Rows from block 8 of the encoder of a small image VAE, named by matrix and row number. Each number is 500 + 25 x the weight over its row's rms, rounded and kept within 0 to 999. All counts start at 0. Numbers have three digits each.
After each channel's rows are labels from the 100 images, of 14848, where the channel reaches its highest value: "place" is the part of the image that holds the peak; "strongest on" is what is common among them. Only what is clearly more common there than usual is listed. The data: microscope photos of single blood and bone marrow cells.
# conv: 3x3 conv (encoder.blocks.8.conv.weight, 144x144x3x3, each kernel summed), inputs 72-143

conv.57:470496556515454511459494500499495414497487515498536508512520479488522524488504440484506541491515489504453503468522514500505478501506500492474473487535544494500501555533555505538497489495494513491465460481516502473498
place: centre; middle right
strongest on: cell type: segmented neutrophil

conv.7:508518508476500500498538496504518512500526524500515499514506503454509510496509498517505483511490512495513500545505500495503498505501521492504500474493502505494579512498500497500447467468488469501500500491488478489451
place: centre
strongest on: cell type: erythroblast

conv.6:462489501480511519468488512505505430505479493430509524500501475505500491500500513480495494498503490516437511482529493494490498500500484456500489495498542486471494483600558488502498510511492503500491498513500500477501
place: centre
strongest on: cell type: segmented neutrophil

conv.34:500500495467493500500539510508523498536513521520500500503497502467507498500505512506515499511489525491538505537502507498503497504490506489505501489495489507502594499490500499500462487488487486505504500498482499493460
place: centre
strongest on: cell type: erythroblast

conv.26:527463610492475481452511512497526483500522500506472522523453493490503514500511503501515494456549504495484500429520482494513480494487503509469490498500500500500525527517497505511492516496519504525567501498529484491489
place: centre
strongest on: cell type: segmented neutrophil

conv.17:472617481499493517511485530493500531545498512503474514500551493501516497522501505509515474524514500503441486501469498518475500490485485532515509506531553491479500447488492496491496479533508520456491517500508506511513
place: bottom centre
strongest on: cell type: segmented neutrophil

conv.90:483509447507543505500530500510543565498461531500527507481500545487504467471516522510516500512504510500500492527494505500500500495435464489542514500490498531490562529509485500500473478520489507484559470500526513500494
place: centre
strongest on: cell type: erythroblast

conv.15:487503502501463545467500518497516460509502500518540504483515486496531512502497486476531543485490539500424505472513481474487480488506517487500500500542574506500497514626500506522499476495490514500465487494503490496501
place: centre
strongest on: cell type: segmented neutrophil

conv.104:499503504502510494459459497456502500484483416552490498507502494508530522489476492521488500451490536497485503501524512482489517518509498475392475395502514503473450461513516497503505500495493454511508495498461465494505
place: centre
strongest on: cell type: segmented neutrophil

conv.51:492500500500456509509567506519547464478476506500487519505490484461520492434497507500500499500501490500500496477528495542513489509518512502532470498516498500457574502531460486500453495497509500474500456490535522474461
place: centre
strongest on: cell type: erythroblast

conv.0:486455467489471484478494529503491478500500497472508493505475475484507505490511484506543540529474510509492500483536492490488487480520472494487536500465497428491496446483484483558489493495500490493468466465481499494496
place: centre
strongest on: cell type: segmented neutrophil

conv.93:487534518490448474403491470501503521458506516512498490505502522500496496476514502504498507512511509504492500502511496536521504508433497520500502454562491516500507486512505486497501502490504504476657500512514478485496
place: centre
strongest on: cell type: segmented neutrophil