Weights of a small image VAE.
Training: 16600 steps, batches of 256.
Rows from block 6 of the encoder, named by matrix and row number. Each number is 128 + 24 x the weight over the matrix's rms, rounded and kept within 0 to 255. All counts start at 0.
# conv: 3x3 conv (encoder.blocks.6.conv.weight, 80x80x3x3), inputs 54-62, a 3x3 kernel for each
conv.26 [151 128 128 154 128 128  61 128 128 175  81 128 128 128 128 128 128 128 128 128 128 103 128 109 128 128 128 114 128 128 128 128 128 123 128  86 128  86 128 123  42 128 128 128 128 128 128 128 128 207 128 172 190 171 128 128 128 155 165 128 128 109 128 128 128 128 138 177 128 128 128 128 145 172 128 128 128 128 128 128 128]
conv.27 [128 128 143 128 128 128 165 128  70  31 128 132 128 135  59 128 128 234  82 181  59 148  93 128 128  41 191  89 128 183 182 128  30 175 192  71 128 128 170 128 128 128 149 140 128 128 111 128 128  90 128 193 128 128 128 128 128 191 110 128  69 128 208 128 128 128 128 128 128 128 162 202  92 128 128 128 128 128  69 128  58]
conv.28 [128  76 180 128  38 176 128  75 164 128 128 128 128 128 128 128 128 109  86 165 128  86 249 128  93 190 128  91 128 128  95 128 152 128 128 128 128 128 128 128 128 128 128 128 128 128 128 128 128 128 128 128 128 101 128 128 128 128 128 128 128 128 128 128 128 128 128 128 128 128 128 128 128  94 128 128 128 151 128 128 135]
conv.29 [128 152 146 128 128 128  70  96  94 201 110 109 128 178 128 154  41  74 128 128 128 105 128 128 128 128 128 128 128 120 117 109 128 141 136 128 128 172 128 128 128 128 128 128 159 112 146 128 128 128  98 128 128 128 174 177 128  34   6 128 128 128 128 128 128 128 128 157 128 128  75 106 128 128 145 128  78 104 128 128 128]
conv.30 [128 128 128 128 128 128 128 128 128 128 128 128 128 128 128 128 128 128 128 123 128 128 128 128 128 128 128 128 128 128 128 128 128 128 128 128 128 128 128 128 128 128 128 125 113 128 128 128 128 128 128 128 128 128 128 128 128 128 128 142 128 128 145 128 128 128 128 110 128 128 128 128 128 128 128 128 128 128 128 120 120]
conv.31 [128 128 128 128 128 128 128 114 128 128 128 128 161 128 128 128  94 128 128 128 128 132 128 128 128 128 128 128 128 128 128 108 128 128 116 128 128 128 128 128 139 144 128 144 128 128 128 128 113 138 128 128 128 128 128 128 128 146 136 128 128 128 128 153 167 155 135 160 159 128 128 128 128 128 106 128 128 128 113 128 128]
conv.32 [ 56 128 128 128 128 128 128  92  77 128 255 129 242  39 128 128 251 157 124 166 181 128  69 235 128 214  72  81 128  78 128  98 128 128  98 170 128 128 144 128 128 150 166 128 128 134 128 128  82 131 128 128 128 128 127 178 124 128  58 110 128 162 128 144 128 128 128 128 128 128 128 128 128 128  73 154 128 107 128 131 128]
conv.33 [198 128 164 128 200 175 128 160 128 137 128  97 142 128 128 128 128 128 128 128 128 128 128 128  91 109 142 132  86 128 128  93 128 128 116 128 128 128 128 128 143 128 128 128 128 128 128 128 128 132 128 128 128 128 128 128 128 128 128 128  85 132 128 128 172 128 128 128 128 128 128 128 128 128 128 128 128 128 128 128 128]
conv.34 [128 128 128 128 156 128 128 194 128 128 128 128 113 147 128 128 128 128 128 128 128 106 128 120 128 128 128 128  87 128 121 169 128 108 128 128 128 128 128 128 128 166 128 128 159 128 128 128 128 117 128 128 128 115 128 128 128 128 194 128 128   1 128 128 128 157 128 128 128 128  89 128 128 128 128 128 158 128 128 121 128]
conv.35 [128 128 128 128 128 128 147 128 128 128 128 128 128 128 128 128 128 128 128 128 149 105 128 128 128 128 128 128 128 128 128 128 128 128 128 128 128 128 128 128 128 128 128 128 128 128 128 128 128 128 128 128 128 128 128 128 128 128 117 128 128 113 128 133 128 128 148 158 128 128 137 128 128 128 128 128 111 128 128 128 128]
conv.36 [128 128 128 128 128 128 128 143 135 128 128 128 128 128 128 128 128 128 128 128 128 128 128 128 128 128 128 118 128 128 121 128 128 128 128 128 128 128 128 128 128 128 128 128 128 128 121 126 124 128 128 128 128 128 128 128 128 128 128 128 128 122 128 128 128 128 145 147 128 128 128 128 128 128 128 128 128 128 128 128 128]
conv.37 [166 142 128 128 121  81 128 109 128 144 128 128 128 155 128 128 128 148 153 128 128 128 128 128 128 128 128 159 128 128 128 152 100 128 128 128  98 103 128  97  91 128 116 128 128 128 128 128 128 128 128 128 128 128 128 128 128 124 154 128 128 128 119 123 125 128 109 128 128 127 128 128 139 157 134 128 180 142 142 169 129]
conv.38 [138  98 128 158  25 114 128 155  80 215 128 128 128 128 140 128 128 128 128 128 128 113 128 128 143 128 128 128 112 222 209  52 128  92 221 128 113 128 128 128 101 145 128 128  93 128 128 128 128 128 128 128  75 128 128  32 128  88 255  70  99  64 128 128 128 102  90 169 128 128 128 121 128 128 128 128 128  72 128 128 128]
conv.39 [128 128 128 145 165 128 128 103 128 128 142 123 128 128 102 128 128 128 128 128 128 155 128 128 128 128 111 128 128 128 128 128 128 128 128 128 128 128 128 128 128 128 128 128 105 128 128 128 128 128 128 128 128 128 128 128 128 128 128 128 128 128 113 128 128 128 128 107 116 128 117 106 128 128 128 128 128 122 118 121 121]
conv.40 [128 128 128  58 100 128  66 128 128 134 128 128 128 179 128 145 128 108 128 128 128 112 146 128 128 128 128 221 163 128   0 128 172 170 180 128 128 128 128  33  71 128 128 128 146 143 128 128 128 128 128 128 175 128  99 128 128 232 128 128 128 128 128  36 128 128 170 192 128 128 128 119 128 155 128 128 100 128 128  69 153]
conv.41 [133 128 128 128 128 128 128 128 128 128 128 128 128 128 128 128 128 134 128 128 117 128 128 128 128 128 107 128 128 128 128 128 128 128 128 128 128 128 128 128 128 128 128 128 128 128 128 117 128 128 116 128 106 121 128 128 128 128 128 117 128 128 128 128 128 128 128 128 128 128 128 128 128 128 128 128 128 128 128 128 128]
conv.42 [128 128  94 128  92 149  78 128 168 219 128 128 128 128 152 128 128  54 156  90 192 117 171 128 128 205  67 162 128  71  83 128 212  88  50 181 128 128  96 128 128 128 128 128 128 128 128 128 128 128 128  55 128 128 128 128 128  79 128 128 203 128  65 128 150 128 128 128 112 128  80  51 184 128 128 128  68 128 169 128 196]
conv.43 [128 128 128 179 128  93 128 128 128 128 185 171 128  93 128 128 128 205 128 128 128 128  75 128 128 128 128 128 212 172 170 156 176 182 128 213 128 128 128  62 128 128 128 128  95  80  27 128 128  70 128 128 128 128 128 128 128  31  39 128 128 128 128 128 128 128 128 128 128 128 128 128 128 128 128 128 128 128 128 128 128]
conv.44 [ 72 117 128  88 128 128 144 128  32 102 203 144 155 128 109 128 104 128 128 182 115 128 128 128 128 128 175  52 176 191 173 128 172 173 128 128 128 128 191 170 128 156 180 154 128 128 128 128 128 161 128 128 128 128 128 128 169 232 141  55  37 128 194 196 128 154 171 153 128 128 123 128 128 128  97 102 113 128 128 128 128]
conv.45 [128 128 128 108  61 128 128 128 106 128 109 128 128 128 172 128 128 116 128 128  89  94 155 128 128 128 128 128 128 128 128  64 128 128 128 128 128 128 128 128  71  99 128 128 128 128 128 128 128 128 128 128 128 128  84  67 128 167 218 152 128 128 128 128 110 115 160 128 128 128 128 128 128 128 128 128 128 128 128 128 128]
conv.46 [128 128 140 128 128 147 128 128 126 151 128 150 128 128 128 128 128 128 119 128  52 128 193  34 128 114  97 128 128 128 128 128 163  60 128  91 128 128 151 128 128 128 128 128 128 128 128 128 178 128 128 128 128 128 107 128 128 128 128 109 128 128 101 128 128 128 128 128 128 128 128 112 128  90 128 128 128 157 128 128 128]
conv.47 [128 128 128 128 128 128 128 128 128 124 114 159 128 128 128 128 128  88 128 128 128 128 128 128 128 128 128 128 128 128 136 128 153  99 128 128 128 128 214 177 192 128 138 150 163 128 118 128 179 240 128 128 128 128 128 128 128 128 128 112 128 128 128 128 150 128 128 163 128 158 199 128 128 128 186  85  78 128 128 136 128]
conv.48 [128 139 157 128 142 128 128 128 138 128 128 128 128 128 104 128 128 128 128 130 128 128 128  93 128 128 128 128 128 128 128 115 128 128 121 128 128 128 141 128 128 162 128 128 128 128 128 128 128 128 109 128 128 106 115 122 128 128 128 128 128 128 128 128 128 128 128 116 128 151 128 147 128 128 120 128 128 128 128 117 113]
conv.49 [128 128 128 128 128 136 127 128 128 128 128 126 128 128 128 128 128 128 128 128 128 128 128 128 128 128 128 128 128 128 128 119 128 128 128 128 128 100 128 128 104 128 128 128 128 128 128 128 104 128 128 128 128 128 128 128 141 128 105 128 128 128 128 128 128 128 128 140 128 128 128 128 128 128 128 128 128 128 128 128 128]
conv.50 [126  71  75 141 128  94 138 176 147 130 124 104 128 128 121 128 128 128 128 128 166 128 166 148 128 104 128 195  51 128 181 211 128 128 193 128 128  90  41 148 128  61 128 166  93 128 128  46 128 128 164 162 128 128 128 146 128 128 189 192 128  63 128 128 176 128  99 161 128 128 128 118  99  98 128 128 104 119 122 128 128]
conv.51 [187 158 128 166 128 128 128 128 220 155  57 128  88 128 146 128 172 107 128  71 152 128 128 128 128 142  69 206  75  48  78 128  78  57 128 128 128 128  86 120 128  97  71 128 128 128 128 128 128  76 128 128  71 128 128 128  88  21 129 181 213 128  71  73 130 131  97 128  96 128 128 112 128 156 128 134 143 128 150 128 128]
conv.52 [128 128 128 128 128 128 128 128 183 128 128 107 128 128 128 128 128 128 128 128 148  86 128 242 128 128 225 128 128 128 104 128  69 128 128 128 128 128 128 128 128 128 128 128 128 162 128 105 127 128 128 128 128 128 128 128 128 128 128 128 176 107 151 128 128 155 128  63 165 128  83 167 128 128 128  81 128 128 128 128 128]
conv.53 [128 159 128 128  95 128 128 111 128 128 186 151 159 128 128 128 128 158 128 128 128 128  87 165 128 128 128 151 200 128 128 114 128 128 128 128 128 142 128 128 128 128 147 128 128 128 148 126 128 128 101 128 128 128 128 128 128 128 128 128 128 146 128 128 128 128 128 128 157 139 191 157 128 128 128 109  86 128 128 114 128]
conv.54 [128 128 128 152 128 128 128 128 128 128 166 128 128 128 128 128 128 128 128 128 156 165 102 128 128 128 128 128 128 128 128 194 128 128 128 128 128 128 128 128 175 149 128 128 128 128 128 128 128 128 128 128 128 128 164 179 128 128  80 104 128 128 128 142 146 128 128 128 128 128 128 162 128 128 128 128 128 128 128 128 128]
conv.55 [128 128 128 128 128 128 128 128 128 128 128 128 128 128 128 128 128 128 128 128 128 128 128 128 128 128 128 128 128 128 128 128 128 128 128 128 128 128 128 128 128 128 128 128 128 140 153 128 128 156 128 128 128 128 128 128 128 128 128 128 128 128 128 128 128 128 128 128 128 128 128 128 128 116 128 128 123 128 122 128 128]
conv.56 [128 128 158 128 190 128 128 128 128  92 128 112 128 128 128 128 128 128 141 128 128 181 128 128  96 128 128 128 128 128 128 128 128 128  98 128 128 128 128 128 184 146 128 128 150 117 134 117 124 155 124 128 128 136 128 128 128 128 128 128 128 128 128 128  82 128 128 128 128 128 128 124 128 128 128 128 128 128 128 128 128]
conv.57 [128 229 128 128 212 158 132 180 128 128  82 128 128 128 128 162 128  53 128  46  89 128  92 128 128 128 128 128 107 167 128 128  50 128 128 128 128 142  75 150 199 128 126 128 128 128 128 128 128 114 124 128 128 145 128 128 128  96  72  68  87 128  77 128 128 128 128 128 128 128 128 128 195 128  39 200 128  60 132 128  87]
conv.58 [128 155 148 162 187 188 128 128 128  83 128 128 128 107  93 128  72 128 128 135 128 128 128 118 128 128 128  70 128 126 128 107 128 112 128 128 128  87 128 128 128 146 134 192 128 128 128 128 128 184 128 128 185 128 128 128 128 128  67 128 128 128 145 160 152 128 174 128 128 128 128 128  44  53 128  65  13 139 112 110 128]
conv.59 [128 128 128 128 128 128 128 128 129 128 128 128 128 128 128 128 128 128 128 128 128 128 128 128 128  99 105 128 128 128 128 128 128 128 128 128 128 128 128 128 128 128 128 128 128 128 128 125 128 128 128 128 128 128 128 108 111 128 128 128 128 128 128 128 128 128 128 107 128 128 104 128 128 128 128 128 128 128 115 123 121]
conv.60 [128 128 128 128 128 128 128 128 128 128 128 128 128 128 128 128 128 133 128 128 128 128 128 128 128 128 128 128 128 128 128  96  99 128 128 128 128 128 128 128 128 128 128 128 128 128 128 128 124 128 118 128 137 128 128 128 128 128 105 128 128 128 128 128 128 128 128 153 128 128 148 128 128 128 128 128 128 128 128 128 128]
conv.61 [128 170 128 156 217 153 128  91 128 128 111 128  94 128 128 128 128  68 128 128 128 128 128 128 128 128 128 136 128 128 128 128 128 128 128 128 169 128 128 128  83 128 161 128 173  84  87 128  98  54 128 128 128 128 115 128 128  96 103 128 128 128 128 111 108 128  67  65 108 114 103 128 128 128 128 155 168 154 128 130 129]
conv.62 [128 134 128 128  43  87 128 128  83 177 128 128 128 190 128 128 128  90 172 182 128 128 185 128 128 195 128 128 128 128 108  72 128 128 128 100 128 128 128 128  21  19 128 128 128  99 128 128 128  29 102 113 128 128 200 128 128 158 113 128 100 104 128 128 128 128 128 215 128 128 124 131 128  66 128 128 128 128 128 128 128]
conv.63 [175 128  97 128 174  71 112 128 109 118 128 128 128 142 128 128 128 155 128 128 128 188 109 192 128 101 210  92 128  84  95 128  70  94 128  36 128 128 128 128 172  96 155 128 100 128 128 128 128 128 128  98 128 128 145 128  90 168 128  69 136 128 131 128 128 128 128 128 128 128 128 128 128 128 128 128 128 128 128 128 128]
conv.64 [116 128 128 128 230 128 128 125 128  79 128 128 128 128 113 130 128 128 128 162 128 128 128 128 114 128 128 128 128  47  45 198 128 128  46 128 149 138 128 128 153 133 128 128 128 128 128 128 128 128 128 128 128 128 128 225 128 162   0 163 155 186 128 128 128 128 128  73 128 128 128 127 128 128 128 128 128 170 128 104 103]
conv.65 [ 44 128 128 128 128 162 128 164 128 204 128 128 128 106 128 208 128 128 128  90 128 128 128 128   0 112 128 128 128 238 163 128 172 128 128 165 128 128  13 128 196 128 125 128 128 128 128   5 131 128 128 128 161 128  71 128 128 128 128 128 128 128  92 128 128 128 128  97 128 128 128 128 128 128 128 128 128 181  69 114 128]
conv.66 [101 168 128 103 109 128  88 128 128 128 171 128 128  38 207 128 180 128 128 128 128  85 128 128 128 128  69 128 177  39 183   0 147 177 128 128 173 128 149 128 107 128 136 128 128 128 147 128 170 116  57 202 128 128 144 128 128 128 128 128 128 131 108 128 128 128 128 128 128 128 128 128 128 128 128 128 155 203 128 128 128]