A small image VAE, trained from scratch.
Model: 2.81M parameters, encoder activation relu.
Training: cautious_adamw at rate 0.0016, 16600 steps, batches of 256.
Data: trained on microscope photos of single blood and bone marrow cells, 194171 training examples, 21.9 epochs.
Rows from block 3 of the encoder, named by matrix and row number. Each number is 500 + 40 x the weight over its row's rms, rounded and kept within 0 to 999. All counts start at 0. Numbers have three digits each. After the name is the row's rms in percent of the matrix's.
# conv: 3x3 conv (encoder.blocks.3.conv.weight, 80x80x3x3), inputs 32-39, a 3x3 kernel for each
conv.0 124:500423469500500470500500452500691500465500500500500436441425500500620444459587500500500500523564500489500500489350602500500500500500443500500500500500500500592500500500500572541500500500500500476500500500500500500500
conv.1 064:500500500500563500500500500411500500500500500500534500500500500500464500500500571500455500500451489500500500500500500500500500500500500500500500500500500500298408500555500500500500442500500500500500500500500500500500
conv.2 129:500500500500497500500429500500500500524403479500443542453500500500452500500466449500500500500575534500500500439500500443604500500500500558500482500500500500578455482500500500500500500500390500500500500422500500414500
conv.3 099:500500424500407500500500500500541500500489500500500500500500500455500500473500500500434467457610500500534500527382500538500528500500500500500523467500500500500563500524524500612500500500519500500500500500500500500500
conv.4 106:369451500396500500380500500465500500500647484474500416500500500469641500431439500500500500500500500500428500398500500500527500413486490546530500559519500500500501388445436500597500335522500404500500515500500404500328
conv.5 073:500500500500500500500500500598509500500500500500500500403500500500500582500500500500500500500387464468383480500500500500500500439500417459500500476607500500500532500500500500500500500464500500500500528551500500500470
conv.6 116:500500583500500478500473500500500500500500500500587494500437500500500500500500534500500500500567534500500500501457500500495500500500500500500500500446500500500500500500500467500500508481500500500500500500500472500500
conv.7 078:500500500500500500500497500500500500500500500500500500500500500500500500500500500500582500500500473500500489500500500500500500500490500500500500500591500518500500500500500500456500500500500500500500500500500500497500
conv.8 067:471517500500459525500500500500557500500500500500500500500500482500500500500500500500500500567642500500544500500500500556500500500500500500500500500500500500500500500500500500500500500500500500500500500500500500500500
conv.9 122:500549500500492545500500434500518500500500500500500500374589500369500556308500459461500495500500500500500500500500525399402500500500500500500560459500500500500500500500500337500500500500500386443477319500500279408450
conv.10 104:500495500500415480486500459586500500500500522500500500500500500500500500500500500500412500488510550546540500427500500500500500468438414587500500521500500466500500500500500500500559500500500500535500500517500582500500
conv.11 088:500500500500419424500500500500500500467500500479500500500500500500529500467431500500500500500568422500500500500500588500500500500448500500500500500465584500435417500500500500500542500500500500535500500434500500436500
conv.12 111:542500500500500476500500500500500500500500649500500560500500500500608500500500500500427336500560425500500427500500500500466588500514500500500500420409580466500500500500532500500500500500500500437568500473417500500500
conv.13 088:500500500500560526500500500500500500500500500500500500500476500500500500500500479436391466500464500500463500500594596500500500500441549500500500543617526500500500500502500422632500500500500416447456418558505388500399
conv.14 089:500500506508500500499500500500500500500500519498415500500500470565500500500500427500500500500483438500500500500576564500500574413500500500500500500500500500500500500601500500563500500542500500500500500500409500500500
conv.15 125:500500500500500450500500500500530500500614500500500500474500500500500545500500552475442475500500500500500500500632500500500500565587500601587500500500500500500500538500500500437500500500500289330339613614581500660618
conv.16 064:500500500500500500538500500500500500500500500500500445500500500500525522500500500500500500513639500500507500417425500500500543500500500500500536500500500500500538500500500500500500500500500500500500500500500500500500
conv.17 117:500500500500500500500500500500500500562500500500525500477500579500548500500500500500524500432340500457449447500500500500449512500450500448500500458500500500500500500360500500500500500500500500559500500500500500555597
conv.18 065:500500500500500500500500500500500500500500500500500500554500500524500500507500500500500500412356500465430500500500486500500500500500500500500500513513500500500486500500500500500500500500500498500500518500500524500500
conv.19 090:500500500438402500445437488500610506520670500500500498465500540472531571496500500500413489500435476500500500500554500500500500397437475500500463500486493500500500440500500412500500500523510500508500500664601500574500
conv.20 074:500500453500500449500500420500500500524500500500500458500500500580631500500500446449500500500500500500500424500500500500500395500500420500500500500500500500500500500500500500500467380500500500500500500500500500500500
conv.21 090:500576579500569547500500500500500500522491500500500500519500423500577500500501546389423391429456449453421491500500500500631500500466500500500541500572500500500500500500500500524500500521500500500500500519500398500500
conv.22 100:500500500500500500500500500500484500500500500500500500500500534500500500500500547500587525500452500500375463546570521555435563500466564500500500500540451451462472500349500490681500558500500500467445500499524500500500
conv.23 092:500500500500500488500500462500500500500541500500500500507563500500500500500500424500500500500413500500500500500425500500500544500500500413500500444500500500500530500500500500500500500500500500500500500467500500500500
conv.24 135:500579500500584500512500526390500500500500540500500500500467500609394582500500500500500500482455500500500500586500500500500500500428500413449532500500609446500500470500500379549500500500500500500500500561467455500504
conv.25 122:500500544461434500465441500500500500487500500500500500500500500511500500579547597500431443504474457500500500500500500420500500424477486500500500500500537500500546500500468456500399501500500500386500500342500500500607
conv.26 102:567500500615500500562500500500500500606517500455411500523454500578500500500500500500428500500422500500500500611500569658500500652500490500462500500425500500500500500500500500500499515500500534500500616500500628500500
conv.27 133:500500524503500500500500574500500579500500523500500539415500500401541500463353500433500500500500500500500500446500457500500500500500500500546500500500500500500500500500506460500397500500386396500500500500500412500500
conv.28 089:500378500500433500500500500500540500500500500500500500500420418586500500500500500475487500429429500500467500504532500500500500401466466500414500500500500457500415500437500464561587500539500500456473500500500500549500
conv.29 108:500508461523500500500579508500540500500500500500500500421500500500500500500500500410500500503485471480500500500500500500500500508500500500466500500500500517405500500398500493350500393431440500500500500500608500457500
conv.30 070:376500500500609500500500500500500500416500554500500500500500500500500500500500500459500500421432500500500500500500500500500500424500500500518500528500500500500527500562500500500500500500467337500500500500500500500500
conv.31 121:500500400500500488500387500500500500500500427500500500500500500479500500500476500500500500500589500500476500500500500500500500473500500404349500449482474478500500500500500500500500500500500494500500500535500500500500
conv.32 140:544500581564514500500500500500500567406537500630414514531564515500500500500500500476512500568386500500565500478500500500464448500500500502500500500482547500400500500442500500500500500500552500500500555500500500500500
conv.33 076:500486500556500500533500500500500500500500500500500500456500500500511500477500500500500612500500500500500500500388500500500432500500500485500500415531364445500442501500500500500500500396500573472500565500500561500450
conv.34 112:500500500500500500500500500500403500552560429500500500500528500500460500500545551500583572500484500500570500500519500500522500525523500500500500500421331500563500500375500500684500500377500500500500500425500500500500
conv.35 084:500500522454568500482500500500500500500634500500500500500500500500500500500500500500583481500483500500500500459373500500366500500500500431450500500500500500500498500500371500500500500500500500500500500500500500500500
conv.36 127:500500500585500425500535500500579578492579500500500500500500500500594500500550500450500500500500500524500500500355453500500500500577500440480500504500583500488500501500500500420443500345428500500500500500500500500500
conv.37 115:500569500500500500500500500500500500500500500500500500602540568412500500500500500500500530500500500500500500500456500415358405444362500477475500484445500500500500488500500456500500433472500500585556500500500500500500
conv.38 069:458500500500500500500500500461451500500448500540579500500500500500431500500500500500500549485460500500492500500500500500482500500500500500500500500541500500500513500500538500500399500500500500500500500500500500500500
conv.39 099:500500500521500500500500500500608500500500500469563500500500500500500500500500500500420452500500500500500500500521500500500500440500454500500551500500322500441429500622500500364500500500500474500500500512500500500500
conv.40 107:500500468500500500500500500500500500500587570500500500500500500500500500500625616500522500500345500500500500455500540500384500431500500500527500500616500564500500500500500500500500513398500500500500500589500476399461
conv.41 072:500500500500500500500500500500500500500500500511528505500500500500418500500500500500500500488471500500500500500500500520500500572616579462500500500500500500500500500500500500500500500500500500500500500441469500500500
conv.42 096:440398428429374398532497464500500480500500500500512500500500500568500500646447500529500500521530485500500500500500500500500500500500500500500500500500500500438500500500500500500500381407500648693563500583500500440405
conv.43 100:500500427500500460500500500500355500385401500500457500500500500500530474432500500500500500500569500500500500500450500532500500500500500500500500500500553500500560500500500500458500569500500500500500500500500500500500
conv.44 084:500604552500607531500500500452500500500500500500500500482500500500500500482500500424410500389341436442414490500500500500500500478500500500500500500540500500500500500500514500560549500500516500500500500500500500500500
conv.45 101:500502500555500500500500500500500500500500500500500500500458500426595530500511500455360453463500500500504500561508548500400500500500500500445443500455500424476500579648500500500500500500500500500505500413500500500500
conv.46 116:569500500500500500387500500500458500500556522437469500500573500500450500444500500500609568500482500500500582500500500397500500466424500500500595500500500500547500500404500500561500500385500500500500442500500484479414
conv.47 089:500500500500500500500500500500500500401505561500500500500548500500553500500500500500636503500500501500500500500500440500500500410500500500389500500500500500500500546500500500500322570500500561545615445500500500500500
conv.48 070:500500500500540500500500500487485500500500500500500500500500500500500500500500500500500549500522500500500500500500500500500500500500500500500500500500500500470500556500500551500500500500500500500500500427478500500500
conv.49 077:500431500500500500500500500500500500611500500500555500500500500550456500500500500523500500500500441500500500500500500500500500500500500500569500500817472500500500500500500500500500500500500520500500500500500537557500
conv.50 105:500458500527500500434500500500500500390500605500535500500500500500500500500483500500500500500500497500500500500500500555491500500500500500500500500500582500533500500500500500500561500500559500500500500500417500432476
conv.51 095:500500549500576500500638500500500500500500500500500500500500500436508452500548544500500500500431396500500500500558619424500620500500500587500500596500557500486500500500578500500500500500500448452441500500500500500500
conv.52 075:500500443500510500500532500500485500500500500500500500500500410500500500500500500500500566500413500500500500500500500454500500500500500500417275500500500500500500500500425500500500500500475500500552500546500500447489
conv.53 101:546548500500575500566568500500500558500522522500530500500608500564500428633548560500554476500500500534500500500500617500589500500554500500500592500509359500572434500427500500500500500574500500500449500423482500500500
conv.54 092:500500542500500618500500502500500500500500500453505500500500532462503500470500500500500500500352459500476499500500500500500500452500500500500500500631500563551500500500494500500423500597476500456462459500500467500500
conv.55 092:500500500500500500500500500500500500500500500500500500500500526500492603500500500560577500541977548500592500430500438500500500500500515500500555500500500500500500500500466500500535500500500500500500500500500500500500
conv.56 069:500500500500500521500500500500500500500458500500551500500500500500500433500537500500508500419395424474431513500500500500500500513531500500500500500549500500500484500500500500500500500500500500500520542500500543500500
conv.57 106:500500500500500500500444500500500500404500500500517500404500500500590500500500500476436500500522500500500496500500500500500544500500500414410486500500591500500532500500509500500614474500524500500500500500500500441500
conv.58 075:500462500533408501500500500500586500500500500500500472463500415500500500500500500500500493500568500459500500555574564500546500402500500500443500500500500500500500500456500441500524439500569500500500500554500500500500
conv.59 107:539419500500500442500500500568500500476500500500560506500500525500500500500589500500500500500500500500500500500500429500500512500500570500500395500553415500475500500500500500500349500500500500522500500508500500500500
conv.60 133:500500500500500544573608510500500500500653500500500500458500500500500489500500500496532500526500500500500500500500541500500500500514468500406462500500443525500538423375500470500500545554500589500500500477500500500500
conv.61 119:500500500500454456506437500500506500650500500500500525580500500545500425470500462500477500500500508520500500497500500387500501500369536500442500500376500500500500500500500480498500500542469500500500417500500469500500
conv.62 124:500500500500500407500500500544500500578493548500405500500500413523500500500500500500500460577520419500500466446500500500500500500556500599573525500500597500561500500406500500500500486500500500500500500500500500500500
conv.63 110:500421500465425500523476500500500500500600434500500500500500500490523500500500500500453500500543563500500513500555500537500500500500500500500500560500570500500500500500500544464438500389500471500500402505584500500500
conv.64 126:489461571442413507500500500547517500404500500500474445427538500500500473500500500442500500440412500500500535500500500500500461500512500500462437387560402500500437596500500426500500500500500500500500500466500500500500
conv.65 110:408474500500350480555506406500500500500473500412415500608616500603654432500500458500579500501500500487500500500544500500448459630500588580500495500500500500500500500500500539535500500500445500447500507429505500388500
conv.66 124:500500500500500500597500500365500500500500500500500500500500500500550500500576500500500500500401500500452461500500500500500500500429500500428500500491336500425342404384500398500500500500500540500500478500500500500536
conv.67 068:500500500500468500500500500500571500500500500500500500471440500500573500500500471444500447500557500500500482500500500500537500500418482500500523500500557500500500500500500500500547500536500500500500500500500500500575
conv.68 118:500400416500452505460371483500500500402500359500500440500454500401500500523484500500500569500500500500500500514500500512555449500500500464500500500560500495462429577500500500500500500508450415500434520550571500500500
conv.69 102:456459616500500556500500500436500500535456478447500500500564500500500500500500500500413500500402500500369500422565500500500590500500500500500452500722437500500483457500500500500524500578500500500500500500500500500500
conv.70 107:500415442409500395500500526497500485500500500500426500461391500500500500500500500500499533500517500500500500500500500554383591563548500500500500500500593500500626478500500500477500500500488500500500528501500500508521
conv.71 063:500500500500500500500500500500414500500500500500497500500500500500500500500500500500500500574500500500578500500500500500500500500500442500500500500512500500500500500500500500500500500500500500500500500500500500500500
conv.72 093:500500500500500500389366435500500500500500500511573500506500500500500386500500500500500500507310466500410500500500500500500500500366426500500500500500500500433500500480500415631662500534495500500393584626500500500500
conv.73 105:508500500518523500500644500500531500551500500498500500435500500545438500500500500500469500500313603500500623500412565500500500500461500500437500468565414500500479500500417500661458500539550500440500500500405500500448
conv.74 102:500499484487474500500500500500500500500500500500541500500500562559451500500444423500615500579500443523447524446514500500656564500500500500500466452500500500586461500429500500500572416582441500433439479500500410551500
conv.75 107:500500482500510500500551500673500500500500500500500500500500564500500500441500500500500500500500500458500417269500500392500500500500500500500528500538500500500500500500500487500451500513500500415500500474500500500604
conv.76 066:500500500429500471500479500500500500500500500500500500506500500500643538500500500500500500583646500500574500469500500500507500500500500500500500386456534500500500522500500618500500500500500500500500500500500500500500
conv.77 074:500500500500436406500511464500518500500500500500425500500500500500539500500500500474500398500500430446605500500500571500525500499500500500500500500500500500500500500500481500500500500488500467322380500365422500500500
conv.78 103:500500500449426500500399450500428434559500423500500500500457598500500500500500500391500500500468500500411500500500437447500548500500500500500446421500452500454500500634441407466500500500500500572524500500500444500500
conv.79 067:500500500500500500500500500481499500500473500500500500545500500500500500500500500500500559500500543500469500500500500500500500500500500500500500500500500500473500493500500500500500500500500562527500500500500500449500